A small multi-label audio tagger, trained from scratch.
Model: log mel input, arch coatnet, norm rmsnorm, patch size [4, 4], depths [3, 3, 3].
Training: ademamix at rate 0.0008, 15500 steps, batches of 128.
Data: trained on synthesized solo parts of chorales (CocoChorales), 39062 training examples.
Rows from block 6 of a small multi-label audio tagger, named by matrix and row number. Rows with one number belong to one neuron. Each number is 50 + 15 x the weight over its row's rms, rounded and kept within 0 to 99. All counts start at 0. After the name is the row's rms in percent of the matrix's.
After each neuron's rows are labels from the 100 clips, of 14976, where the neuron reaches its highest value: "peak on" is the class under the peak; "top examples" is what is common among them. Only what is clearly more common there than usual is listed. The data: synthesized solo parts of chorales (CocoChorales).
# fc1: MLP up (model.blocks.6.mlp.fc1.weight, 1920x320), inputs 160-239
# fc2: MLP down (model.blocks.6.mlp.fc2.weight, 320x1920, transposed), outputs 160-239

fc1.666 092:55 26 51 76 43 63 51 73 62 44 60 37 49 69 44 25 28 54 48 86 52 37 69 55 58 39 37 69 53 34 52 84 61 39 55 48 54 40 44 25 26 82 53 46 34 37 17 46 52 61 48 36 64 50 48 52 40 60 87 38 67 48 40 43 46 36 52 43 35 54 68 59 35 46 51 42 35 91 40 65
fc2.666 121:55 79 58 68 62 25 26 45 51 36 44 77 49 39 55 59 66 40 39 26 45 72 49 43 38 29 50 44 56 37 62 52 62 71 52 12 49 19 43 39 44 37 63 55 31 67 37 35 45 34 47 51 76 47 58 42 42 44 58 54 42 43 69 65 40 19 50 30 46 62 31 77 55 69 42 53 21 45 36 47
peak on: G#4; A#4
top examples: note A#4; note G#4; trumpet

fc1.314 091:73 48 50 37 57 66 26 46 71 31 32 56 42 67 64 33 72 63 50 52 40 82 44 60 45 70 59 69 52 37 34 43 54 63 50 59 51 36 95 36 51 44 19 57 39 42 41 27 21 51 49 66 30 47 51 61 53 59 71 44 48 40 73 38 78 74 59 30 54 43 65 42 45 47 42 77 53 47 56 45
fc2.314 074:40 48 35 57 40 33 43 29 49 36 33 50 75 40 57 71 73 61 51 42 59 39 43 72 24 53 63 61 33 17 49 51 75 21 39 41 56 66 45 48 22 19 56 68 34 43 32 38 62 21 41 97 46 46 61 61 46 58 73 77 67 57 70 30 58 19 63 40 52 58 55 46 53 30 53 52 41 74 67 58
peak on: C#3
top examples: bassoon; note C#3; note G#3

fc1.118 073:60 42 69 42 43 23 32 50 59 46 31 35 48 70 33 36 49 71 46 79 43 59 47 48 66 64 55 72 61 47 89 43 62 70 52 74 80 24 74 43 62 58 44 28 57 31 57 27 14 33 35 54 06 25 53 32 49 73 48 66 53 42 62 42 54 52 58 45 63 29 40 75 39 40 49 43 36 65 35 66
fc2.118 067:75 59 38 51 56 42 56 89 71 35 80 29 29 34 67 40 64 46 59 67 69 47 55 52 36 64 31 39 38 46 45 65 50 62 36 21 38 49 18 55 88 38 43 57 38 53 27 48 48 74 34 39 52 35 24 60 36 71 38 55 71 42 60 31 32 44 55 12 42 40 25 32 81 43 68 44 63 68 29 68
peak on: D4; F#4
top examples: trombone; note D4; note F#4; note C#4

fc1.387 109:74 46 48 28 58 50 45 64 60 30 51 49 26 53 40 44 41 64 28 75 78 48 82 56 68 81 31 91 64 42 42 69 51 55 63 44 51 40 51 38 31 75 53 44 41 34 57 40 42 27 65 39 46 23 50 56 69 62 65 50 85 23 48 36 79 49 40 03 59 51 65 37 51 25 50 73 53 67 08 46
fc2.387 151:58 49 61 49 61 53 56 70 48 46 51 55 88 68 46 53 45 22 58 78 79 59 73 59 53 53 72 64 42 53 59 37 67 43 51 69 82 41 37 59 51 70 72 37 50 49 58 44 37 35 60 51 49 81 50 60 60 45 63 60 56 47 52 57 41 78 40 57 99 54 53 43 73 33 48 58 24 56 45 71
peak on: F4
top examples: note F4; clarinet; note D#4; viola

fc1.708 073:58 40 38 47 44 46 16 71 51 23 57 16 33 85 70 67 38 50 66 91 53 38 59 42 20 51 33 54 57 52 30 80 51 20 57 44 21 46 41 43 41 45 65 53 60 32 19 52 20 53 48 59 41 30 33 32 19 55 63 55 52 40 44 32 43 70 54 45 47 52 58 58 42 34 46 79 27 47 23 40
fc2.708 071:66 60 80 45 61 49 27 47 43 50 10 39 63 43 64 49 64 57 56 66 37 42 12 31 66 55 54 46 44 65 53 70 28 53 48 66 63 40 62 60 45 28 45 41 38 34 72 31 66 52 65 48 36 54 64 44 45 44 41 66 55 28 75 64 57 54 27 36 34 54 56 30 66 50 66 75 62 38 55 42
peak on: E3
top examples: note E3; tuba; note G3; note F#3

fc1.764 080:49 31 59 65 47 52 24 57 63 23 72 37 14 58 50 37 67 44 41 69 61 41 50 57 60 51 27 48 60 52 58 44 42 66 34 31 43 55 62 40 30 31 55 37 56 46 39 37 61 49 48 50 70 26 49 52 55 76 49 58 69 28 76 24 70 31 46 40 45 52 43 24 31 17 59 52 41 54 66 45
fc2.764 068:25 35 58 63 58 28 42 45 49 47 35 39 50 45 41 78 41 46 61 33 67 66 68 74 39 56 92 57 46 81 68 53 70 66 48 31 61 40 20 39 67 46 46 63 44 42 36 47 71 88 65 48 35 45 72 51 50 46 69 53 56 67 49 34 45 49 93 42 34 38 46 38 55 48 48 65 28 52 70 60
peak on: F5; C#5
top examples: violin; note C#5; note F5; note A4

fc1.632 081:50 49 35 60 40 39 30 62 42 43 44 59 73 73 55 29 47 63 19 42 70 53 73 31 40 49 46 83 46 59 47 74 72 37 65 64 70 54 37 43 23 68 54 60 46 39 55 44 31 44 58 37 39 66 57 53 40 43 74 37 35 52 41 51 75 74 49 34 71 26 73 39 36 60 52 31 40 61 40 35
fc2.632 082:39 46 65 28 62 47 44 54 30 52 54 62 55 24 28 40 55 67 83 70 28 51 41 89 40 49 24 32 66 62 47 59 42 52 50 61 47 41 42 44 67 51 52 65 65 74 65 64 28 56 39 29 39 51 67 61 75 32 35 57 39 62 25 57 62 67 50 33 49 57 52 40 19 28 35 86 69 56 33 43
peak on: D4
top examples: note D4; clarinet; note C#4

fc1.700 083:58 37 63 49 45 58 44 35 68 67 54 69 31 63 47 48 86 59 42 39 99 57 64 52 33 84 51 55 52 39 60 54 88 50 61 14 62 58 77 32 31 60 31 22 47 34 53 61 40 40 57 55 56 51 72 37 67 69 50 51 41 44 76 40 79 79 36 40 33 18 42 51 76 46 59 62 25 52 41 48
fc2.700 084:33 22 34 46 46 70 54 65 77 59 76 73 74 44 28 57 76 53 44 69 38 49 47 67 46 60 33 52 34 70 55 59 31 35 42 39 57 69 38 68 58 63 59 55 37 59 48 43 26 42 38 44 47 43 69 47 67 09 59 59 31 68 56 23 70 39 33 55 48 72 32 57 49 52 55 53 43 23 03 40
peak on: C#3
top examples: bassoon; trombone; note C#3

fc1.766 076:57 51 69 40 52 22 29 42 50 50 51 44 64 36 39 54 65 53 24 68 88 48 48 87 29 63 29 53 73 25 23 34 61 55 52 35 69 39 57 45 56 49 44 64 27 37 45 30 38 29 41 35 72 46 53 39 52 57 31 36 38 46 80 48 79 70 43 44 71 52 58 51 44 45 42 55 58 37 28 36
fc2.766 067:35 55 40 24 50 58 41 12 57 56 34 59 51 41 53 70 39 21 53 26 28 45 45 35 62 46 56 43 63 50 69 53 64 57 66 47 43 67 49 61 39 39 54 51 60 47 70 46 48 63 62 36 09 58 67 47 61 32 51 61 45 66 12 58 51 61 50 48 54 58 71 27 44 44 52 43 62 58 58 63
peak on: C#3
top examples: bassoon; note C#3; note G#3; note F#3

fc1.275 071:45 55 35 35 34 43 42 54 48 14 37 40 63 44 48 62 46 64 47 65 55 65 65 70 72 59 36 67 64 52 36 50 42 62 52 22 33 29 55 53 48 42 46 50 16 52 42 62 51 33 48 29 46 65 49 67 70 43 62 65 70 19 41 36 65 37 60 07 72 44 57 43 60 37 61 62 52 85 70 41
fc2.275 059:20 59 44 29 40 49 41 47 41 49 52 39 63 00 37 40 76 65 58 43 49 57 58 62 70 54 52 55 60 61 32 49 48 77 47 29 47 32 46 75 59 41 51 48 36 72 33 66 27 63 66 51 56 63 76 53 68 35 65 52 61 59 52 36 70 42 58 27 35 45 45 42 45 46 82 54 50 42 38 66
peak on: F4
top examples: note F4; note D#4; viola; saxophone

fc1.229 073:72 46 53 51 38 58 45 27 57 51 16 47 49 59 78 42 66 62 42 41 57 60 51 79 18 73 50 53 54 45 59 67 69 34 59 46 39 59 60 52 42 47 58 53 63 32 45 38 16 48 49 61 33 48 39 75 51 52 54 39 70 38 43 38 35 71 62 48 30 45 50 58 78 44 66 86 36 50 67 53
fc2.229 072:73 51 71 45 40 64 37 41 31 49 21 55 65 25 67 43 51 42 46 40 51 65 23 47 48 50 39 47 54 64 30 53 24 60 59 54 56 45 48 61 76 41 59 38 33 05 59 45 38 32 61 49 58 58 56 49 37 35 40 68 37 49 30 53 54 66 46 28 31 50 47 38 56 41 70 53 59 54 48 47
peak on: E3
top examples: note E3; cello; note A3; note B3

fc1.594 085:70 36 38 53 71 50 29 52 60 53 27 35 54 78 57 44 28 39 52 76 61 68 60 69 70 30 29 67 59 60 59 66 32 51 45 39 65 66 54 44 20 99 49 31 17 48 50 34 26 29 54 48 52 42 41 59 50 94 35 49 64 37 76 12 46 43 61 45 49 63 64 50 64 44 45 48 60 48 56 67
fc2.594 080:49 58 40 59 56 60 29 64 46 60 37 34 40 51 49 56 37 42 50 54 41 38 58 43 43 31 66 68 42 70 57 61 19 38 54 75 33 59 41 50 53 59 62 33 64 61 59 59 56 68 41 41 64 26 54 46 49 69 53 68 43 59 19 58 48 36 50 24 65 13 25 47 59 42 50 52 47 75 50 48
peak on: C4
top examples: note C4; tuba; note A#3; note G3

fc1.371 064:60 38 32 58 48 72 26 60 39 57 36 61 32 51 69 37 63 33 58 51 56 58 44 42 32 51 29 54 70 40 60 53 28 79 47 56 26 38 40 42 71 40 50 55 50 41 45 31 36 55 52 44 38 40 32 76 69 61 37 42 74 49 34 26 36 60 56 52 70 31 56 55 61 33 59 64 84 64 71 55
fc2.371 058:48 59 67 50 68 34 33 34 52 53 43 64 70 51 45 24 62 41 47 54 56 13 65 43 45 36 66 43 47 56 39 63 28 44 50 53 72 75 45 57 33 52 22 54 58 58 62 48 58 56 36 51 54 45 50 49 57 56 52 46 44 47 33 47 84 42 72 66 28 53 41 62 65 54 25 47 49 55 55 61
peak on: F5
top examples: note F5; note G5; violin; note A3

fc1.670 080:53 54 55 63 45 39 43 68 66 52 20 33 25 47 53 33 34 37 51 65 65 48 47 28 57 44 43 77 52 73 44 54 40 69 77 15 71 69 55 36 46 85 50 44 65 26 49 39 32 81 56 48 61 62 45 53 34 71 49 34 40 57 64 40 54 41 48 37 35 48 53 66 62 60 68 42 31 29 27 71
fc2.670 083:43 35 54 47 51 43 29 24 40 31 59 69 81 78 56 51 47 43 33 30 30 46 51 37 28 26 72 50 72 34 76 69 46 32 35 64 47 42 25 62 29 19 62 43 53 41 48 50 77 53 39 66 59 54 48 74 56 22 36 52 52 49 56 56 53 45 55 86 52 75 33 51 42 61 43 55 63 47 56 35
peak on: F5
top examples: trumpet; note F5; note G5; note D#5

fc1.207 072:81 36 57 32 44 67 31 53 54 52 29 54 53 58 67 39 76 51 48 51 64 59 39 44 19 69 49 55 45 34 55 64 49 41 64 39 42 71 64 56 53 49 51 47 70 29 57 65 22 41 53 65 35 47 41 67 58 59 65 45 67 40 41 42 44 85 71 41 24 46 52 48 71 31 61 91 21 44 67 46
fc2.207 064:71 42 57 54 40 96 19 54 35 71 40 54 64 60 65 40 25 53 37 42 45 58 31 46 38 39 34 50 75 68 66 62 22 63 63 38 46 42 56 69 74 52 55 40 39 18 59 31 43 53 78 48 37 48 43 58 35 54 39 43 45 41 41 49 70 65 54 32 08 47 36 38 50 54 55 49 67 58 68 32
peak on: E3
top examples: note E3; tuba; note A3; instrument: bassoon

fc1.155 083:75 47 40 36 39 57 63 41 68 31 46 36 46 62 59 55 57 39 13 65 41 76 69 73 68 61 06 55 66 51 74 41 48 68 36 40 63 59 52 14 32 42 60 46 42 54 24 34 52 16 43 47 58 55 56 48 63 67 33 55 59 21 55 23 44 45 73 54 61 39 46 30 72 53 61 59 38 45 59 76
fc2.155 088:57 46 13 62 36 45 37 40 36 34 47 39 48 57 58 24 62 73 34 46 23 45 48 44 38 74 54 51 58 66 59 58 42 48 36 70 37 75 43 67 59 38 93 64 45 56 71 29 59 39 65 70 19 41 56 30 42 62 34 68 38 52 35 49 43 37 42 34 82 34 32 38 48 50 54 59 56 68 45 32
peak on: C4
top examples: note C#4; note C4; cello; note G#3

fc1.7 086:61 58 61 39 64 39 63 59 67 31 46 53 49 63 48 22 50 33 31 39 29 44 94 47 49 65 45 72 77 47 62 62 43 42 51 75 81 62 46 47 75 81 53 44 74 52 46 50 36 43 32 60 46 39 50 58 77 49 84 62 67 49 33 19 61 70 65 53 63 40 71 45 64 46 39 58 37 54 37 67
fc2.7 100:38 28 52 50 39 60 55 26 46 58 50 40 50 69 46 56 53 41 84 74 20 29 56 41 52 42 33 39 67 33 28 45 25 43 59 39 12 50 60 61 47 18 45 57 57 28 52 48 43 55 33 66 51 32 00 59 59 99 37 13 72 27 48 34 30 50 80 87 62 41 72 55 30 67 68 28 62 36 47 21
peak on: D#5
top examples: note D#5; violin; note C#5

fc1.518 080:64 46 50 56 68 51 53 56 84 48 40 51 32 41 80 46 67 34 46 71 47 61 42 64 56 60 49 58 75 27 69 26 77 85 48 61 33 39 43 27 25 42 25 45 35 25 19 31 41 67 47 52 42 29 38 49 51 53 57 29 75 44 48 69 54 70 37 61 66 42 63 70 65 50 45 47 60 66 52 54
fc2.518 081:72 62 47 80 73 70 69 44 62 60 58 56 36 38 64 63 60 43 46 54 61 59 29 43 51 60 62 41 45 39 48 29 61 62 50 63 55 66 26 58 40 55 39 20 22 44 40 69 54 37 32 57 23 49 39 40 37 35 59 38 58 66 24 90 52 65 37 57 45 44 66 71 64 46 48 42 37 66 70 54
peak on: D#5
top examples: flute; double bass

fc1.249 073:62 32 62 52 54 43 40 56 49 48 30 41 54 64 60 37 35 44 27 38 37 39 90 48 27 83 44 50 58 35 61 74 76 50 55 52 55 01 26 49 39 73 50 78 48 50 52 53 51 34 49 28 28 70 32 70 57 47 91 47 54 53 47 47 91 33 49 28 29 57 67 27 44 45 45 46 56 42 49 50
fc2.249 067:54 69 72 46 47 58 49 34 59 71 25 70 35 42 55 40 34 39 61 53 33 50 51 33 43 34 72 38 60 52 72 67 27 59 31 62 46 59 43 54 55 31 43 37 38 70 75 48 51 53 32 32 42 43 51 34 41 55 59 59 46 45 47 73 68 52 42 28 23 46 14 50 29 50 45 36 55 77 57 23
peak on: D4
top examples: note D4; note A3; tuba; bassoon

fc1.301 076:64 42 42 44 35 45 47 43 41 51 54 61 54 54 37 49 58 61 48 42 67 94 89 60 60 61 34 63 50 41 50 43 32 49 63 70 55 65 67 27 30 82 46 37 75 55 13 71 52 68 60 31 66 43 34 48 85 61 49 68 39 35 29 53 57 45 49 17 60 26 35 60 49 50 41 32 55 80 54 38
fc2.301 077:37 75 26 63 56 64 79 53 49 43 53 54 53 53 69 59 65 41 67 36 60 61 54 61 36 47 37 46 49 72 27 38 27 29 16 45 57 84 56 53 30 61 48 52 41 65 46 56 61 37 49 55 48 67 70 68 45 37 61 47 45 59 34 43 66 36 59 37 60 69 72 25 53 73 61 64 39 55 59 75
peak on: G#4
top examples: note G#4; oboe; note A#4; note G4

fc1.741 075:45 27 43 31 37 70 49 32 41 49 39 52 46 60 45 33 45 57 55 41 65 61 64 51 53 44 34 42 71 62 58 56 56 46 64 53 33 32 74 43 54 91 37 64 73 46 60 37 45 65 22 14 72 56 62 43 63 73 46 82 35 36 78 28 46 78 31 31 28 40 44 36 38 55 33 72 67 67 79 26
fc2.741 066:49 43 75 62 54 53 55 49 43 66 32 38 38 57 66 73 64 67 65 49 63 63 30 53 37 82 60 32 22 58 58 42 43 53 62 65 37 52 49 54 64 60 41 49 41 65 45 50 81 56 55 18 37 50 23 46 57 49 45 78 05 53 35 67 64 55 20 59 23 20 36 65 60 63 51 46 50 37 66 31
peak on: C#3; G#4
top examples: note C#3; note G#4; note G#3; instrument: bassoon

fc1.622 078:45 58 34 63 55 56 35 37 67 48 67 42 53 65 73 51 33 85 55 57 58 60 55 57 21 76 47 60 63 55 75 51 41 36 66 69 53 53 48 29 52 62 60 82 27 41 39 55 52 48 58 43 44 35 43 42 73 46 70 43 64 49 35 53 78 53 78 44 38 25 40 63 34 61 47 35 21 64 58 60
fc2.622 075:35 85 55 34 39 49 60 40 47 40 34 66 69 73 35 49 65 31 65 43 42 64 66 42 51 28 26 43 66 51 50 46 57 29 35 47 37 67 59 60 37 54 60 58 44 41 36 30 73 41 63 36 73 51 25 49 38 42 53 40 33 37 27 44 48 37 69 41 34 45 37 55 31 79 41 25 30 56 65 48
peak on: F4
top examples: note F4; viola; note A2

fc1.119 090:59 18 55 52 40 40 39 55 40 46 57 50 66 47 41 48 68 53 33 30 55 54 85 56 45 56 47 74 41 50 86 42 85 72 71 53 58 38 61 27 27 76 41 37 28 48 27 47 45 51 49 22 53 35 80 45 62 50 51 51 66 46 52 52 62 50 37 10 43 47 50 50 57 37 43 39 33 64 57 70
fc2.119 093:46 33 44 59 64 64 74 44 37 53 55 75 51 24 47 77 51 55 14 61 36 58 45 40 55 69 48 37 40 43 50 46 28 56 47 69 78 45 51 63 84 42 46 51 36 73 58 44 61 47 38 41 58 62 33 28 61 29 45 68 28 55 62 67 61 54 17 24 56 32 44 58 37 59 57 44 44 45 28 41
peak on: G#4
top examples: note G#4; note A#4; clarinet; instrument: viola

fc1.667 075:46 75 37 65 48 25 58 29 79 38 52 62 37 66 64 49 77 59 55 45 48 75 70 50 62 81 49 63 49 43 64 44 69 25 73 45 40 52 65 39 40 69 25 54 53 54 10 54 32 60 50 46 47 50 49 60 51 45 70 43 47 62 43 63 73 69 47 19 60 32 74 40 60 65 32 75 54 48 53 56
fc2.667 074:51 53 58 50 57 15 83 54 69 38 40 56 55 45 62 39 86 58 51 26 55 58 21 71 39 44 66 22 56 42 60 53 56 49 28 37 70 78 37 51 26 35 39 40 68 57 31 45 56 50 27 70 53 76 42 52 25 25 67 34 48 48 42 52 33 47 66 67 47 89 55 62 56 71 44 48 52 46 45 76
peak on: D4
top examples: clarinet; note D4; note G4; note A4

fc1.161 074:45 35 61 32 57 18 41 49 40 14 42 33 57 41 51 58 48 40 42 54 53 60 65 93 71 56 56 75 49 56 43 45 68 64 55 21 53 26 47 43 32 52 56 35 49 43 50 62 50 48 55 30 40 78 51 68 58 39 47 62 61 20 59 37 60 48 73 32 65 63 64 39 55 52 54 56 41 41 45 66
fc2.161 069:28 45 40 50 27 37 17 42 39 44 41 37 57 00 39 59 82 63 40 39 46 24 42 76 43 52 54 75 66 48 17 08 45 60 47 30 38 42 43 56 42 37 53 44 38 76 45 51 35 46 66 52 46 49 96 59 61 35 62 55 51 47 53 40 69 28 45 47 39 63 52 54 41 38 65 69 28 28 56 44
peak on: F4
top examples: note F4; saxophone; note D#4; clarinet

fc1.116 113:69 23 73 39 62 52 31 65 48 36 52 28 38 58 64 41 55 67 38 72 56 50 62 69 63 73 27 64 66 26 30 38 55 78 67 41 56 46 50 19 45 54 43 54 55 36 33 31 35 49 34 30 51 48 47 54 88 80 41 39 74 32 54 30 50 56 43 34 53 56 77 63 56 32 35 60 44 46 56 60
fc2.116 086:57 70 61 55 57 67 02 38 38 48 68 63 54 53 74 22 32 16 43 52 75 53 18 28 57 07 40 53 53 57 46 34 41 31 53 61 40 77 40 49 29 50 64 41 62 33 65 49 32 42 52 55 60 62 56 43 55 45 14 31 48 66 41 62 37 52 62 61 69 48 44 36 33 46 52 39 56 53 36 54
peak on: F5
top examples: note F5; note D#5; note F#5; trumpet

fc1.299 084:43 55 78 60 63 47 35 45 52 39 46 42 53 64 45 56 29 53 36 41 41 88 54 75 46 31 53 67 54 61 56 44 54 47 65 40 76 47 40 31 68 66 60 42 38 48 38 54 42 53 53 41 67 47 36 57 42 38 42 74 40 34 61 36 61 52 58 61 43 60 80 56 40 68 46 20 13 50 34 37
fc2.299 078:26 24 36 44 19 26 28 54 37 27 45 48 95 58 15 38 67 38 97 59 58 23 62 56 63 64 54 43 66 42 43 68 44 18 43 62 52 64 49 69 44 43 77 34 60 69 51 36 66 40 39 37 74 64 64 88 53 47 46 67 47 46 53 21 57 56 27 59 64 49 41 48 38 56 44 49 63 46 43 50
peak on: F4
top examples: clarinet; note F4; note B4

fc1.738 082:63 49 44 20 49 31 47 65 60 51 72 51 44 51 73 30 46 45 43 42 59 55 67 75 32 63 32 64 42 54 37 44 70 71 42 36 70 52 57 49 19 77 46 59 48 51 46 47 45 42 36 27 26 64 40 69 56 42 42 41 47 49 57 40 58 43 72 48 51 78 54 31 27 33 37 50 59 54 44 46
fc2.738 071:32 59 47 49 43 56 53 47 45 60 46 50 70 53 40 69 29 54 49 63 48 41 57 28 38 52 22 57 68 45 65 19 46 41 68 55 44 59 47 50 18 48 65 49 59 61 54 43 56 44 62 52 30 35 73 52 33 37 45 57 26 59 51 57 77 76 51 54 76 38 73 54 29 19 16 72 77 48 65 31
peak on: F4
top examples: note F4; clarinet; note G4; note A4

fc1.358 077:44 71 46 54 65 41 32 40 64 54 55 56 63 61 34 34 69 33 47 31 41 54 52 55 55 33 64 60 23 59 69 69 46 77 60 41 54 63 58 28 31 55 42 50 34 58 47 50 31 70 73 52 46 28 55 33 53 65 57 42 72 58 66 63 60 28 52 46 69 48 52 67 42 54 39 32 26 57 51 93
fc2.358 074:31 24 44 78 51 54 27 40 42 51 59 63 82 69 50 65 59 36 69 37 56 42 44 67 30 81 28 58 49 34 49 28 51 57 41 35 52 46 40 58 64 60 57 73 38 69 58 51 60 43 37 48 30 67 64 68 60 61 25 67 25 46 55 41 74 50 58 52 35 62 65 23 83 43 45 52 62 35 68 40
peak on: F5; F#5
top examples: note F#5; flute; note F5; note G#5

fc1.555 079:73 58 60 68 70 51 35 46 64 47 33 71 69 67 52 25 52 41 66 41 43 62 50 62 58 41 55 62 50 61 78 54 50 49 92 55 60 27 58 37 48 83 37 43 39 44 09 59 27 44 65 55 37 35 50 61 54 46 59 33 72 62 61 42 67 55 60 34 46 80 61 70 39 44 29 47 21 43 46 45
fc2.555 082:53 45 53 28 63 60 57 50 62 18 48 51 65 66 55 36 56 59 31 28 32 51 51 46 39 78 55 68 64 41 85 52 30 33 55 56 41 48 52 48 79 49 58 30 46 65 50 36 45 54 45 66 49 64 52 64 64 52 50 72 47 45 92 25 65 76 39 39 38 61 29 49 39 80 45 63 31 31 51 52
peak on: D4
top examples: viola; note D4; note E4; note D#4

fc1.209 090:61 37 41 30 46 32 54 55 46 34 57 65 51 44 46 43 36 46 68 60 53 39 68 36 45 44 47 66 64 45 46 71 50 59 87 36 49 36 38 31 24 98 42 77 53 35 53 54 43 61 29 37 40 75 76 60 59 61 86 48 47 56 37 50 35 54 64 25 52 56 69 41 31 34 39 55 63 63 68 34
fc2.209 077:51 57 35 44 54 38 68 34 49 64 67 59 65 37 23 76 36 52 60 33 52 69 51 39 60 44 55 51 49 61 58 77 57 35 62 65 80 41 35 65 59 78 59 55 58 64 50 60 42 43 35 23 48 39 61 36 60 51 65 66 53 53 37 64 62 62 46 36 33 49 41 67 36 54 34 33 63 54 24 32
peak on: C#3
top examples: note C#3; tuba; note G#3; note A#5

fc1.109 079:75 60 59 36 72 47 45 48 54 32 60 26 24 56 82 19 55 59 18 78 58 45 66 67 45 75 25 45 58 50 40 80 38 36 51 44 54 57 42 20 56 78 42 43 66 40 52 43 57 40 54 40 53 36 54 37 58 63 77 52 64 53 39 16 62 48 56 15 51 24 72 28 34 51 48 71 49 56 27 65
fc2.109 080:40 31 65 51 56 47 68 53 56 31 72 72 23 54 60 62 33 54 32 46 33 48 70 63 47 79 35 52 56 36 62 29 57 27 23 68 52 45 44 24 50 45 28 73 70 09 65 50 58 43 40 64 42 50 54 49 69 62 69 73 56 54 58 38 66 63 38 30 69 69 52 36 25 66 56 22 50 56 24 57
peak on: D4
top examples: note D4; note E4; note C4; note F4

fc1.531 079:79 45 71 55 54 46 28 42 52 44 37 18 55 52 49 41 50 48 45 56 58 49 58 49 36 58 41 50 85 16 47 34 47 60 48 57 39 49 32 38 41 54 47 46 41 31 36 42 46 37 65 64 62 44 56 55 64 72 42 23 78 42 47 31 66 41 51 37 62 50 75 59 60 29 57 43 51 52 46 94
fc2.531 080:72 39 59 60 55 78 45 58 79 59 65 35 70 38 61 63 63 36 21 64 65 49 39 32 58 61 67 57 49 55 44 21 42 46 29 56 50 73 43 56 54 57 58 15 49 65 47 62 46 51 68 53 62 58 59 70 61 46 45 54 55 40 32 53 57 43 37 47 64 45 54 67 59 55 73 38 37 55 69 65
peak on: D#5
top examples: note D#5; note F5; trumpet; instrument: flute

fc1.510 077:64 44 40 52 33 57 62 51 70 46 46 66 60 61 46 45 47 54 66 33 67 63 59 59 60 62 37 65 51 64 43 57 37 54 36 55 55 51 61 53 40 47 51 72 59 48 69 69 48 39 60 40 23 60 63 88 65 44 78 64 57 39 45 43 71 55 57 38 76 11 63 16 48 15 56 53 56 92 45 51
fc2.510 072:30 68 54 55 71 66 54 33 52 39 72 45 76 48 52 68 29 50 46 22 80 68 57 42 49 24 41 50 61 96 61 52 20 79 48 57 64 32 27 65 70 18 35 26 40 48 53 66 81 47 75 26 69 36 43 54 50 24 50 58 55 44 31 58 73 38 47 37 53 61 48 23 72 43 47 49 22 55 35 44
peak on: D4; F#4
top examples: note D4; clarinet; note F#4